A small audio-text matching model, trained from scratch.
Training: adamw at rate 0.00098, 7100 steps, batches of 192.
Data: trained on synthesized solo parts of chorales (CocoChorales), 34.9 epochs.
Rows from block 2 of the fusion encoder, named by matrix and row number. Rows with one number belong to one neuron. Each number is 128 + 32 x the weight over its row's rms, rounded and kept within 0 to 255. All counts start at 0. After the name is the row's rms in percent of the matrix's.
# fc1: MLP up (fusion_encoder.blocks.2.mlp.fc1.weight, 768x192), inputs 64-127
# fc2: MLP down (fusion_encoder.blocks.2.mlp.fc2.weight, 192x768, transposed), outputs 64-127
fc1.315 088 [135 106 142 171 137  95  81 118 142 137 131 156 125 135 139 105 106  77 127 179  83 136  79 139 138  84 116  89 108 147 109  71 155 109  92 134  86 174 168 144 135 119  94 152 103 116 156 135 186 140 143  79 123  75  68 163 143  91 108 135 141 126 171 171]
fc2.315 036 [133 107 138 134 127 119 126  45 129 136 132  53 136 145 159 123 144 108 168 131 101 115 139 117 117 109 139 179 127 148  80 232 129 164 125 147 123 140 128 145 126 141 127 106 134 148 135 107 117 142  58 130 132 132 181 240 113 145 129 126 121   6 120 123]
fc1.316 087 [182 188  56  99  87  91  98 162  97 192 133 152 111 161 110 166 112 113  87 119 155 117  98 167 138 146 150 126 141 139 127 101 137 116 171  65 179  81 156 116 119 159 178  99 202 121 131 170 139 102 101 102 132 173 170  78 169 151 157 135 133 153 149  91]
fc2.316 027 [129 121 120 134 114 119 111 255 138 136 100 126 125 116  69 126 131 137 138 134 127 114 121 132 140 153 127 130 131 147 100  93 177 101 132 119 116 122 132 125 115 139 113 130 143 150 131 126 132 132 134 106 145 123  98 118 133 160 135 130 130 189  99 123]
fc1.317 082 [ 85 166 145 112  86 176  94 142 134 101 154 184 141 177 164 104  81  94 165 117 153 154 137 153 166  79  80  94  73 122 124 158 189 165 110 107 145 166 107 164  62  87 154 128 159  85  94  97 128 113 157  96  89 175  80 109  87 146 143 107 134 182 153 136]
fc2.317 011 [130  76 122 143 115 110 174 121 149 211 114 155 137 160  74 105 138  99 195 137 154 103 130 128 130  84 118 204 123 150  91 140 102 141 137 136 110 124 141 130 110  98 123 119 139 148 135 113 126 110  97 123 159 126 219 238 149  34 130 131 126  55 114 134]
fc1.318 086 [134  89 103 151  67 140 135  82 170 124  99  65 136 170 103  97 167 185 142  88 155  66 115 131 105 178 135  90  84 102 144 148  98 164 117 157 143 144 139 175 143 115 146 167 130  86 124 153 156 170 111 135 183 134 134  99 111 164 169  72 167 142 144  81]
fc2.318 027 [134 194 118 123 129 146 145   6 152 193 135 214 138 204 146 139 121 102 156 134 161 130 132 122 127  62 108  79 118 122 139 104  73 170 135 150 123 119 127 126 116  92 144 122 133 131 131 115 128 109 204 127 139 132 202 121 118  64 115 137 133  88 127 127]
fc1.319 088 [176  86 131 183 135 120 128 132  72  70 107 100 169 167  83 165 111 156 122 177 112 151 167 128  85 162 182 173  84 147 138 111 164 127 105 159 121  85 177 121 103 113  84  88 153  86  98 147  98 138 139 161 120 159 148 158 142 124 152 125  85 136 158 181]
fc2.319 020 [ 91  85 151 144 127 133 193 109  99  97 146 102 134 131 126  88 158 130 123 118 131 112 139 111 122 145 117 177 127 127 111 254  71 155 124 140 128 133 127 132 135  88 123 128  84 112 148 119 111 134   0 142 105 113 248 152 102  37 140 115 118  82 141 163]
fc1.320 082 [103 186 178 120 148 122 138 169 141  75 124 123 126 168 178 150  86 141 114 143 129 106 138 103  92 108 105 165 184 151 122 134 143 127 140  99 123 109 159 124  77 110 104 135 138 117  67  75 181 112  76 145 133 173 106 117 119  91 111 112 115 154 110 157]
fc2.320 037 [109 130 125 121 120 156 103   3 135 140 160 158 128 180 137 167 117 136 103 134 146 141 128 127 127  41 122  45 128 130 185  56  63 155 138 137 128 121 126 138 119  72 162 148 110 117 132 110 114 106 106 136 133 122 104  76 169 108 136 141 127  74 141 134]
fc1.321 082 [128 138 148 143 146 127 123 121  92 118  85 126 105 170 107 155  99 133  90  99 131 185 120 199 132 141 148 167  83 130 145  90 129 162 128  91 130  91 131 164 168 141  85 171 116  72  97 108 107 176 108 104 177 144  66  82  91  75 167 112 159  87  97 149]
fc2.321 015 [121 109 133 138 127 151 175 147 119 150 105 126 138 169  74 110 133 104 155 144 136 111 133 108 126 131  88 122 118 146 110 235  84 172 126 148 128 132 123 124 123  86 128 116 128 156 133 113 119 147  79 136 133 121 255 154 138   0 123 128 138  34 127 139]
fc1.322 089 [174 143 136 157 169 157  96  77 136  99 154 121 133  93 155 138 131 142 174 140 128 152 105 164 152 101 124 180 190 162 157 109 124 148 178 100 121 148  97 135 126 147 139 178 173 109  95 164 109 161 168  82 167 148 104  95 162 158  73 126 146  85 128 175]
fc2.322 158 [154 140  89  88 157 155  95  93 164 105 181 151 159 164 143 153  89 123 155 148 126 190 156  96 100  68  97 125 102 136 216 105  90 118  93 181 177 148  89 163 159 122 163 112 151 145 104 120  73 139 107 149 141 155 143 143 165 107  96 152 155 108 175 101]
fc1.323 093 [166  54  83 129 149  96 119 127 126 101 111  92  73  79 177 105 138 143  85 107 116  93 161 159 117 126 149 101 103 103 145 105  93  80 150  71 175 167 122 163 139 135 128 105 172 200 109 188 139  84 171 151 153  85 115 125 174 187 131  93 182 109  74  97]
fc2.323 071 [133 189 111 106 146 157 140 165 143 150 153 231 139 172  67 121 106 114 140 138 163 147 137 118 113  77  98  85 116 114 181  74  71 151 124 150 148 130 112 129 145  66 152 154 127 111 124 121 101 111  97 151 141 134 230  99 172  57 113 136 141 158 145 130]
fc1.324 085 [ 78 118 118 112  73 152  86 152 160 154 107  87 122  91 106  93  77 164 103 185 115 159 126 140 161 123 139 150 153 182 149 105 147 143 162 143  99 143 150  94  82 148  85 101  94  72 116 143 161 152 145 148 149 130 173  74 127 173  76 113 100 151 168  76]
fc2.324 041 [135 124 115 135 117 117 111 241 140 137  86 105 126 135  54 145 132 136 151 159 123 112 125 131 142 153 127 170 121 152  66 119 181  97 123 123 113 133 134 129 116 101 125 120 148 160 128 118 136 139 169 111 146 127 127 161 138 198 128 155 135 150  92 115]
fc1.325 088 [121 155  93  93  83 124  82 116  92 116 145  85 137 163 158 173 124 164 180 175 165  97 150 141 143 138 166 117 118  91 109 159 188 157 100 166 114 112  97 175 140  91 137 132 151  76 132 176 113  91  94 149 129 137  77  99 187 144 140 153  91 165 184  69]
fc2.325 026 [135  83 123 133 122 123 137 183 133 153 101 121 132 129  47 115 135  89 198 127 121 116 136 118 121 108 110 138 132 156 101 179 157 159 141 142 121 129 129 133 119 170 117 105 154 154 135 111 123 142 108 116 159 124 142 138  88  66 125 113 131  77 110 124]
fc1.326 082 [ 77 146 163  91  82 173 117  88 158 138 137 178 143 132 108 166 157  92 102 112 128 169 174 105  90  92 118 123 125 109 112 126  86 121 154  93  73  69 178 164 137 119 126 154 144 167 158 142  89 169 111 167 179  94 112  91 164 126 147 128 172 150 136  72]
fc2.326 026 [ 88  52 126 145 101 120 197  72 104 176 146 232 124 134  46 116 141 102 128 106 182 126 113 132 107  86 114 106 145 119  75  92 138 124 148 144 106  95 154 117  96 131 137 138 116 117 128 114 131  98 119 109 135 100 175  80 160   2 147  89 120 158 110 161]
fc1.327 092 [ 84 120  97 156 132 138 178 100 178 166 120 166 130 140 147 116 153 114  87 106 177 181 110 135 160 165 145  88  91 143  86 179 145 168  96 102 114 159  98  91 112 151 162 174 176 108  91 100 112 125 170  80 149 143 171  87 164 130 162 153 127 179 121 145]
fc2.327 047 [122 171 121 126 122 104  57 252 126  95 105  93 122 102  60 158 130 146 143 139 101 118 126 132 135 134 135  94 126 143 126 113 166  83 119 109 136 132 128 110 122 119 128  99 142 148 125 124 128 144 150 123 135 127 107 140 115 222 137 148 135 172 126 112]
fc1.328 084 [152 126 114  68 177 127 115  92 163 134 134 147 166 101 139 129 148 104 140 167 123  97 110 142 133 145 141  98 115 112 105 131  95 180  78 105 115 170  74 133  72 110  88  94 109 149 187 167 114  59 203 152  89 107 129  81 125  81 116 130 153 168 135  96]
fc2.328 050 [114  86 127 139 115  89 116 255 116 117 101  86 118  95  78 140 142 154 128 135 111 125 128 133 137 161 150 163 132 138  63  97 190  79 129 115 111 117 139 130 114 130 120 127 130 138 131 133 136 133 167 115 116 123  95 171 134 221 143 140 125 128 101 127]
fc1.329 087 [126  89 107 111 159 140  97 158  91 155  83  84  95  73 119  99 101 144  97 108 107 130 151 113  85 136 150 160 180 184 110  72 173  98 110 101 156 163 150 112 141 113  75 155 155 111 147 178  69 166 151 122 151  90 130 141 175  84 171 103  95 176  95 105]
fc2.329 021 [120  60 122 135 113 101  88 200 129  57 107  43 120 118 121 150 136 162 109 146 109 125 126 131 144 135 139 165 128 147 131 117 138  71 122 114 119 112 134 136 113 136 128 108 142 150 128 131 135 145 162 111 120 121  26 230 145 210 137 153 131  87 116 127]
fc1.330 104 [157 160 151 112 104 157 160 105 138 139 120 149 173 176 134  71 108 142 103 137 175 110 130 103 123 121 116 168 129  60  69 114 152 130  93 129  89 160 137 181 137  43 106 198 133 120 128 152 148 146 190 154 145 124 183 103 177 153 107 175  55 170 108 105]
fc2.330 141 [118  62 126 121 129 130  90  27 137  51 160 130 126 144 194 166 121 140  84 133 102 145 127 128 130  82 127  72 131 150 152 122 119  98 132 121 138 114 121 133 132 172 141 112 135 130 131 118 123 128 148 126 128 128  22  55 151 169 131 130 132 187 148 126]
fc1.331 130 [152 120 149 111 109 114  99  85 142 128  88 141 163 112 159  85 109 165 163 136  77  76 105 144 104 124 117 130 159 138  88 173 179 132 162  68 135 187 153  99 117 117 113 162 159 182 140 128 146 109 150 147 159 152 100 178 138 146  97  94 122  88  85  94]
fc2.331 196 [ 89  98 158 163  85  88 142  57  94 111 110 160  88 117 164 151 161 166  91 114 142 110  89 168 175 113 150 115 170 123 111  82 136  86 165  87  93  93 166 101  88 156 112 169  94  86 165 152 161 105 161  95  85  90 104  88 130 154 167  94  98 144  96 166]
fc1.332 107 [ 93 180 101 144 114 117 121 154 165 138 129 122 149 108 140  71 156  71 114 156 150  91 107 105  83 117 143 148 101  67 118 136 117 135 173 170 118 110 100 115 136  71 131 152 156 156 115 130 151  75  96 132 121 115 204  76 112 182  98 120 172 141  63 124]
fc2.332 109 [121  91 136 124 127 128  97   0 114  56 165  85 128 131 203 150 128 131  66 113  94 142 130 128 127 105 133  75 131 144 163 154 104 113 129 127 146 114 121 132 133 161 133  96 129 133 129 115 126 144 138 114 108 130  29  51 129 141 132 120 128 157 159 126]
fc1.333 112 [129  87 143 154 151  85 108  65 117 120 128  61 124 143 129 168 120 159 152 114 112 187 159 131 162 121 166 160 155 110 165 110 144  97 147  77 154  95 156 135 111 155 114 168 113 105 140 199 139 142 164 107  94 135 123 178 187 154 135 163 167  80  88 169]
fc2.333 066 [132 170 130 119 153 165 176 174 123 166 153 138 150 185  49 117 123 101 145 135 139 141 146 105  95 100 111 111 110 127 127 188  60 207 114 159 139 137 119 133 145 107 138 134 113 125 124 109 105 129  86 152 140 143 255  97 140  32 115 135 128 129 141 127]
fc1.334 079 [148 123 168 164  96 141 129 188  88  88 162  97  91 143  75  85 182 182 152 122 102  91 156 186 151  90 112 179  77  81 153  82 181  83 180 102 105 150 119 130  91 117  94  90 137 115 134 141 121 152 125  74 161  88 153 100 151 183 144 138  69  84 147 143]
fc2.334 011 [120  42 122 132 114 108 112  67 129  75 179 133 127 165 187 162 127 148 129 146 118 144 127 118 144 106 106 150 129 136 192 132  21 145 118 132 146 126 120 141 136  97 145 122 104 122 143 132 120 113  91 134  82 112  22 124 158 126 129 167 130 125 156 165]
fc1.335 106 [159 129  90 109 107 162 130  99  82 149 160 164 164 123 159  64 132 169 111 121 135 128 100 100 111 175 169 148 161 103 109 139 139 172 162 143 132 120  92  99 130 110 147 135 162 137 125 157  88 104 171 161 107  91 166 167 175 139 141 177  76  97  93 129]
fc2.335 092 [121 176 125 123 131 133 121   0 127 102 128 116 125 138 204 146 118 162  88 133 135 134 125 133 136 116 124 134 123 125 170 129 106 114 124 117 137 124 126 118 133 127 136 138 125 130 130 137 133 121 152 121 112 132 137 166 139 154 125 131 131  75 144 128]
fc1.336 100 [151 169 106 114 147  99 156  93 107 183  97 204 118  99 166  91  74 151  91 183 162 115 102 113 169 147 102 110 127 107 154 110 124 172 158 123 134  94 158  83 181 107 141 186 179 147 100 136 143 138 168 103 132 161 152 150 149 171  86 176 149  75  76 159]
fc2.336 072 [109 162 134 124 115 101  55   0 122 109 120 142 103 136 197 161 125 165  84 133 132 120 101 161 169 107 138  97 141 121 167  93 107  79 139  93 146 118 144  95 114 119 129 131 126 123 140 138 155 121 163 101 101 116 118 118  99 156 140 112 125 103 144 129]
fc1.337 081 [129 129  81 136 119 151  98 173  97 127  99 160 152 164 135 148 112 197 153 178  75 134 152 125 156  98 104 107 107 192 127 165 134 101 107 141 106 120 158 114 121 114  66 147 137 116 111 158 155 149 105 154 107  73 117 125  87 174 111 161  71 107 177 145]
fc2.337 008 [121 133 131 140 122 127 172 173 113 222 116 102 138 156  23 114 146  96 199 111 122 115 136 123 121 107 127 170 123 156  78 243 116 176 132 140 124 131 135 129 114 121 115 114 131 166 135 109 122 141 107 119 140 124 254 164 114  22 133 119 123  70 108 123]
fc1.338 116 [ 95 119  70 175 166 111 174 180  87 168  92 186 136 105 124  57  98  67 123 115 173 138 112 135 128 150 119 175  91 120  56 104 147 202 176 169 120 137 121 125 115  83 160 172 135 126  96  97 132 119 130 130 137 132 185 128 130 178 109  92 142 131 126 170]
fc2.338 127 [113  59 136 127 122 121  81  33 116  67 151 113 119 119 194 144 131 140  91 117 100 134 121 136 131 109 141  58 141 141 143 135 133 100 137 116 135 110 130 120 127 183 124 112 132 127 135 118 127 131 150 112 116 122  11  24 135 155 139 120 123 202 143 129]
fc1.339 113 [ 81 151 182 130  98 143 105 151 131 119  81 135 132 162 179 125 126 110 147 149 122 122 106 132 157 129 146  98 141 164  83 102 175 112 173  66 107 127 142  49 103 122 126 198  89 164 212 117 134  89 166 139 112  97 158 120 128 168 159 109 120 126 101 111]
fc2.339 073 [105 123 140 143 108 109 118 255 105 141 116 102 116  99  59 129 150 139 114 116 122 117 120 138 137 158 148 108 139 127  76 119 150 106 138 120 111 112 141 124 110 114 116 130 116 119 139 127 134 128 139 110 116 113 103  90 126 161 148 125 116 204 111 137]
fc1.340 105 [138 163 139 130 109 107 180 157 113 159  97 112 133 185  88  81  78 121  80 155 189 111 106 161 163 181 137 149  95 108 101  87 128 110 165 106 105 120 126 132 167  49 100 140  71 149 113 157 130 141 116 102 126 127 126 147 145 169 141 138  96  99  95 119]
fc2.340 087 [116 109 133 121 124 114  53   0 113  42 140  87 116 117 199 172 126 165  76 124  91 143 121 137 142 126 154  83 140 145 190 109 138  85 129 111 147 114 126 119 133 175 121  97 133 134 136 121 131 149 136 108 107 123  37 104 116 171 140 125 131 138 166 122]
fc1.341 122 [ 99 123 124 123 134 110 179 141  82 152 103 137 118 155 129  97 113 103 109 141 173 117 134  69 119 130  97 116 106  96  64  99 158 176 160 154  73 124 170 125 121 118 126 183  76 109  98 129  89 149  94 174 109 134 144 129 174 126 138 116 130 176  53 152]
fc2.341 150 [120  82 120 116 133 119  51 100 133  59 173 115 127  99 143 154 120 148  95 129  80 152 131 132 125 115 145  48 133 157 156 105 146 105 129 112 150 120 117 128 139 208 128 104 145 137 128 106 108 125 123 117 135 127   4  32 125 156 133 132 133 240 154 117]
fc1.342 086 [ 98 147 150 103 133  93  94 112  74 107  66 159 108 105 132  90 147 149  86 181 100  78  70 145 154 180 157 103  83  84 177 102 161 147 162 130 141 104 163 121 129 166 112 185 165  82  81 175 165 172 172 162 162 149  77 170 151 147 149 167 155  82 113 149]
fc2.342 052 [134  91 119 120 135 122 118   0 144 103 131 155 134 159 199 136 118 133 147 139 133 135 134 122 129  76 120 145 121 128 168 124 106 100 121 131 138 130 120 132 132 124 143 115 139 136 125 131 126 125 149 140 126 135 134 191 140 126 120 135 136  48 138 126]
fc1.343 080 [154  85  73 164  77 122 108 127 123 172 173 100 141  80 118 108 106 119 125 179 101 152 108 163 125 166  83 117 188 162 111  84 138 150 131 100 156  71 154 183  86 125  88 161 112 132  93 108 128  95 122  97  80 164  87  96  92 142 123 181 139 128 162 112]
fc2.343 019 [127 147 120 121 125 150 135 154 137 134 111 159 127 163 106 144 132 100 163 142 140 125 130 109 115  90  78 106 112 132  92  92 174 165 149 172 126 124 114 143 115  67 140 137 136 135 135 122 125 152 121 138 143 136 191  90 147 149 124 112 135  90 121 122]
fc1.344 086 [162  77 152 102 178 177 172 150 106 155  79 163  99  63 173 167 151 147  80 167  67  64 136 159 170 142 168  84 166 136 166 147 111  99 158 141  89 158 142  88 144 178 136  74 128 112 128  86 107 128 145 163 116  77 135 119 123 185  82  85 164 108 148  97]
fc2.344 029 [129  70 147 141 135 109 163 119 110 144 166  67 149 165 135  90 142 137 123 106 132 130 140 115 123 125 151 167 123 142 155 255  35 160  95 117 138 142 126 133 141 108 117  96 108 138 132 138 123 143  18 142  84 124 225 141 120  81 132 154 124 125 145 148]
fc1.345 089 [124  83 171 117 122  76  87 114  83 138 139 156 170 106 164 144 148 132 110 137 104  93 169 178 107  85 160 151 183 120 153 144 108 111 144 133 164 166 155 166 159 113 105  86  88 188 154 130 165 105 170 118 137 156 117 116 172 176 108  81  92 141  83 162]
fc2.345 032 [133 172 125 124 136 149 141  43 133 143 136 173 137 148 138 111 125 109 134 133 142 128 134 120 119 104 110 132 116 122 137 126  99 143 126 149 141 139 120 130 134  64 137 134 124 123 125 113 110 131  90 144 131 134 255 186 140  84 122 124 131  63 143 130]
fc1.346 087 [147 125 122 161  73 150  93 135 130 175 126 168 163 123 138 147 167 111 127 110 115 191 111 125 181  80 110 100 133 126 120 129 189 167 106 114 142  92 106 153 112 161 116 169 169 157 121  89 116  75 160 163 103 110 121 193 135 179 160 186 109 160 137 126]
fc2.346 034 [138 165 125 126 136 156 157 168 134 169 119 169 141 176  21 115 123  89 174 129 142 127 135 112 116  93  98 100 121 142 120 185  92 170 128 152 134 133 119 127 129 132 130 119 141 143 130 108 116 138 106 135 156 131 234 110 129   0 116 120 137 119 126 124]
fc1.347 089 [131  93 158 146 126  96  75 106 101 127  90 100 105 159 101 129  97  95 188 118  95 109 157 118 153 135 144 148 125 134 132  89 117 121 179 144 178 129  96 159  75 131 185 178 159 170 103 159 139 105 140  66 186  93 146 173 173 137 165  82 135 149 117 108]
fc2.347 023 [146 136 102 108 145 155 116  76 162 120 130 189 145 193 148 141 104 107 164 157 132 142 144 113 120  74  90  82 104 146 155 159  93 156 120 149 153 137 105 138 138 121 146 103 161 159 120 116 108 134 161 154 161 144 199 136 161  95 108 144 151  83 144 117]
fc1.348 084 [135 111 146 131 103 125  90  79 160 125  96 135 172 144 145  77 116 147  92 117 150 137 127 190 116 109 172 133 157 160 111 106 117  99  97 132 184 158 117 154  80  95 162  79 170 119  78 181 126 154  75  97  94 121 131  83 104 122 167 135 148  92  70 116]
fc2.348 029 [121 118 123 125 129 150 149  30 126 134 128 177 138 177 121 128 126  96 133 121 152 128 133 111 114  61  90  30 126 138 126 135 108 164 141 155 134 122 120 131 116 126 131 112 142 132 136 109 113 139 132 126 153 127 200  91 121  47 126 111 133 104 132 128]
fc1.349 080 [117 155 127 162  58 156 145 119 180 116 142  87 175 161 154 166 154  95 112 165  78 165 116 161  86 126 117  93 101 119  77 100  75  95 123 155 102  84 161 155  70  94 115  78 112 123 124 181 132 151  81  92 181 121  98 145 182 146 124 101 104 174 115 132]
fc2.349 015 [139   0 130 134 129 101 156 115 131 140 126  62 143 131 109  98 144  92 198 114 117 113 146 113 117 108 122 233 124 159 103 238 156 154 122 142 125 146 126 143 130 124 116  90 140 152 128 115 114 149  14 133 140 133 193 215 108  77 127 120 127  42 122 128]
fc1.350 106 [136 132  87 109 100 100 153 154  98 157 153 136 111 109 127 116 109 155 159 148 159 105 146  97  68 100  90 183 176  87 102 153 120 116 138 110 116 129 178 135  98  88 108 136 151 159 180  94 104  99 102 122 176 119 131 123 157 183 128 153 127 131  91 109]
fc2.350 103 [119  97 122 114 133 103 117  14 110 133 147 162 121 122 217 143 120 171  79 145 140 143 128 133 135 114 135  75 129 116 134 103 150  88 125 114 147 116 122 116 137 158 133 134 126 127 125 137 134 117 183 117  95 126  72  48 131 176 129 125 134 193 141 126]
fc1.351 087 [166 147 117 170 135 133 148 131 187  79 183 123 113  80 165  70 153 174  89  79 113 101 104 121 168 134 122 121 112 120 151 143 121 160 180 119 104 107 138  84 155 151 164  79 112 168 155 114 125 138 108 151 148 117  85 116 133 175  74 118 100 130  76 147]
fc2.351 056 [140 121 151 119 150 110 146  17 132 140 151 141 148 204 150 134 124 104 143 177 129 114 136 114 128  63 136 164 118  97 171 127  60 116 110 158 136 159 127 129 142  39 166 113 105 101 133 108 144 121 114 160  85 142 191 210 100 156 107 153 132  25 156 131]
fc1.352 094 [127 172  75 174 163  80 164  91 147 187  74  97 140 133 132 101 113 109 115 156 146 130 147 104 142 101 122 134  83 143  94 113 103 154 159 146  96 149 164  88 148 121 120  96  85 124 127  55 113 100 125 142 190 148 125  94 135 154 163 151 134  90  86 124]
fc2.352 094 [121 114 132 115 135 131 103   0 124  59 168 105 133 164 203 176 121 138  75 122  93 159 133 120 125  75 132 103 127 151 158 145 125 104 123 135 145 114 115 146 135 172 145 104 132 135 126 123 121 147 138 131 109 133  50  92 134 133 125 121 136 135 158 121]
fc1.353 113 [113 181 106 134 164 168 156 106 122 155 162 189 116 146 129 130 127  94  98 146 173 137 148  93 125 141  93 155  92  42  66  99 169 132 158 162  81 133  99 171 111 123  95 187 137 113 127 110 123  75 103 147 156  96 127  77 132 149 154 135 112 101 102  93]
fc2.353 166 [110  58 131 124 123 121  78  44 125  69 159 132 121 129 190 163 127 150  89 130  99 142 118 136 136  97 140  56 142 152 151 115 136 100 139 111 132 113 129 125 126 202 131 119 131 128 136 114 125 127 154 117 123 120   0  21 142 166 141 124 127 201 140 127]
fc1.354 113 [173 103 163 168  94  73  85 106 126 167 148 127 150 135 180  85  87 148 163 160 163 104 118 151 156  97 145 156 141  96 111  88 187 103 162  82 159 173 170 102 166 109 123 147 149 166 169 127 162 108 100 162 167 113 154 120 170 138 146 114  90  94 112  95]
fc2.354 052 [115 167 140 132 120 137 144   0  99  99 119 104 113 149 164 143 127 176  51 116 151 119 107 153 159 110 136 114 128 105 183 117  82  70 130 100 156 118 141  94 125 119 128 155 102 107 136 143 155 124 150 102  86 120  90  89 103  98 136 107 123 135 169 137]
fc1.355 104 [116 179 146  89 109 126 187 157 125 146 151 154 150  91 137  87 173 153 146  98 196 139 162 149 124  98 167 161 135  77  76 117 143 161 123 130 110 154 149 130 130 142  89 122  80  73 104 138  91  70 122 105  88 170 117 102  95 147  89 164 121 134 119 124]
fc2.355 104 [120  77 130 118 134 122  66  29 116  45 159  77 131 113 203 156 120 150  93 134  90 146 132 129 127 129 145  75 135 152 140 147 128 106 122 119 149 130 119 128 141 191 129 109 134 143 125 117 117 141 112 120 111 132   5  79 125 147 131 126 131 162 157 117]
fc1.356 089 [109 156 115  84 142 103 124 132 114  95 162 141  89 145 129 161 147 182 125  97  93 154 146 191 136 121 152 147 160  86  90 153 155 111 133 152 182  79 129  96 173 167  94 157 127 120 129 163 145 113 164 125 163 119 157 136 163  85 152 105  93  87 139  81]
fc2.356 017 [121  65 124 141 110 109 109 248 130 112  90  99 123 118  94 127 141 144 111 137 122 109 122 131 140 140 133 159 131 156  90 110 177  75 130 119 109 114 139 130 109 145 114 125 143 156 133 130 135 141 169 108 130 121  77 178 141 168 138 132 127 112  99 124]
fc1.357 081 [150  98 130 174 168 117 174 141 111  99  76  83 148 122 104 112  83 154 121 161 118 141 147  89 143  97 127 145  70 178 103 159 110 136 170 148 105 160  84 174 144 116 118 124  82 138 152 115 107 116 100  98  87 133  86 126 129 151  76 108 186 108 116 125]
fc2.357 043 [ 98 107 133 123 134 122  65 106 127  43 162 128 122 182 130 178 124 156  76 124 115 147 126 128 138  51 144  88 124 125 209 134  95  72 132 116 132 102 128 128 131 162 164 113 101 105 131 123 141 110 170 151 109 124   0  96 123 132 138 156 131 168 159 140]
fc1.358 091 [133 168  95 153 111  81  79  59 123 149  95 100 155  92 118 126 175 161 156 161 117 141 104 123 166 121 147  69 148 137 174  97 103 134 135 147 163 130 102 144 151 126 162 120  96 134 115 175 114 165 109 144  87 121 152 117 124 121  73 163 109 169  87  90]
fc2.358 022 [137 113 129 131 128 142 142 176 138 105 108 119 136 159  45 125 126  99 181 116 112 117 130 117 129  94 108 148 124 150 152 253 124 135 129 136 131 135 122 129 125 171 126 105 152 159 133 122 122 150 103 131 157 128 146 164 128   3 121 124 138  89 126 122]
fc1.359 085 [154 115 166 173 173  82 100 164 180 115 115 164 141 164 157  99 107 134 177 100  98 112 124 102  82 175 152  94 107 121 172 107  78 132 171 131 168  88 121 117 121 121 110 181  90 136  76 109 165 119  98  81 124 124  95 108  86 104 151 150  58  96 137 134]
fc2.359 023 [134 255 123 109 135 123 125  30 111 141 131 174 123 178  91 164 108 158  51 127 129 156 128 136 144 129 119  73 118  99 132  82  64 116 106 131 154 130 121 128 130  39 150 156 110 133 127 142 134 159 196 122  94 126 226 105 155 166 129 142 142 183 166 125]
fc1.360 108 [151 118  69  89 161 164 113 171 122 161 148 125 128 148 159 137 140 175 115 173 174 100 100 100 165 168 100  69 138  75  99 129 100 159  85  89 148 130 163  99 105 144 118 181 163 123 110 160 129  74 166  86 137 162 175 120 139 136  97 127 145 172 120  89]
fc2.360 090 [127 112 132 120 129 131  89   0 121  55 161  56 131 135 212 161 121 136  94 129 105 142 130 126 130 109 129 115 127 144 182 155  78 111 122 129 147 133 119 132 135 142 138  94 132 138 126 115 125 147 101 119 114 130  53 109 116 116 128 129 135 103 164 123]
fc1.361 090 [162 142  95 116  91 156 146  70 104  87 155 152  98 169  96  99 158 150  87 129 125 107 105 155 128 131 170 143 131  82 112  82  89 126 100  79 119 144 116  81  65  64 156  88 130 129 124 102 133  88 137 146 162 130  88 126 157 170 111 158 135 124 176  80]
fc2.361 031 [136  70 125 127 132 123 150  33 138 146 125 134 137 159 147 128 127  96 184 144 124 122 136 119 119  69 114 195 120 150 112 209 115 152 126 140 129 137 126 132 126 127 132 106 142 143 130 118 122 129 119 143 143 135 172 228 143 118 124 132 130  17 125 124]
fc1.362 127 [167  87 115 152 103 158  97  57  76 127 143 165 122  87 197  71 147 158 178 169 131 115 133 128  95 151 104 188 168 130 114 114 139 120 133  85  92 169 130 115 147 119  91 124 121 167 158 135 130 108 136 133 152 144 115 124 157 176 137 117 105  99 123  97]
fc2.362 067 [120 160 132 129 125 128 144  69 111 155 112 198 114 135 139 131 128 180  89 125 159 128 113 144 148 123 131 107 135 102 118  86 153 115 134 107 130 122 137  98 126 145 123 176 115 117 138 154 147 109 196 114  87 123 154  50 139 140 132 122 122 183 119 135]
fc1.363 106 [142 120 158 164 141 140 145 112  97 125 135 152 119 111  96 106 128 130 154 116 204 106 168 116 154 162  98 148 149  79  55 175 103 121 161 166 102 181 116  98 159 121  97 164 132 147 135 145 146  69 129 149 151 122 198 145 136 190 149  97 129 130  61 112]
fc2.363 071 [121 159 126 119 131 125  94   0 117  55 146  91 126 115 168 150 121 161  62 120 115 143 129 131 133 113 131  61 126 135 168  98 122  74 128 123 149 119 120 122 135 163 133 114 133 132 131 121 126 134 130 111 105 129  54  46 123 162 127 126 134 214 157 126]
fc1.364 092 [125 157 173 152 157  99 122 173  86 158 163 133 138  62  81 110  97  80  88 135 155 158  88 183 117 116 169 145 147  83 151 126 169 177  78  93 158 178 112  85  87 165 121  88 108 115 171 129 166  83 114  73 138 136 126 141  84 159 122 113 137 101  88  49]
fc2.364 082 [115  61 132 119 125 132 107   0 128  72 170 123 131 177 200 162 123 134  94 120 106 150 133 125 125  41 132  87 134 142 171 127  75 120 134 138 139 118 123 149 127 146 149 123 124 126 132 123 116 133 146 131 111 130   0  85 166 121 133 125 127  99 163 130]
fc1.365 087 [ 99 128 133 116 108 150 196 128  98 110 175 115 117 170 174 141  80 168 153 107 160 118 153 158 111  88 105  95 149 141 124  75  87 111 168 182 170  87 175 147 127  79 171 164 178  85 182 164 129 165 156 143 121  80 123 141 121 140 171 172 149  87  83 142]
fc2.365 010 [132  97 145 138 128 110 149 118 122 169 120 116 145 150 152  89 142 116 164 101 115 109 138 112 132 142 133 109 130 160 118 205 112 201 119 137 131 123 124 136 130 151 106 109 129 148 137 118 105 137  61 117 113 127 205 159  97  40 133 121 121 118 140 134]
fc1.366 093 [113  99 124 102 158 125  96  70 177 154 124 166  88 145 160 141 106 171 109 131 103 138  91 188 190  89  70 188 172  98 176  86 103 141 174 114 160 130  99 186 156 114 182 118 123 136  86 112 194 113 172 125 105 112 108 183 126 145  83 114 172 111 165  82]
fc2.366 042 [133 165 135 127 135 143 149 109 141 163 140 155 143 155  61 108 132  66 190 104 127 123 136 111 113  80 121 155 124 145 120 215 121 194 129 155 127 128 119 140 133 158 131 120 130 132 132 105 110 125  29 139 160 133 199 139 104  24 119 112 127  97 123 123]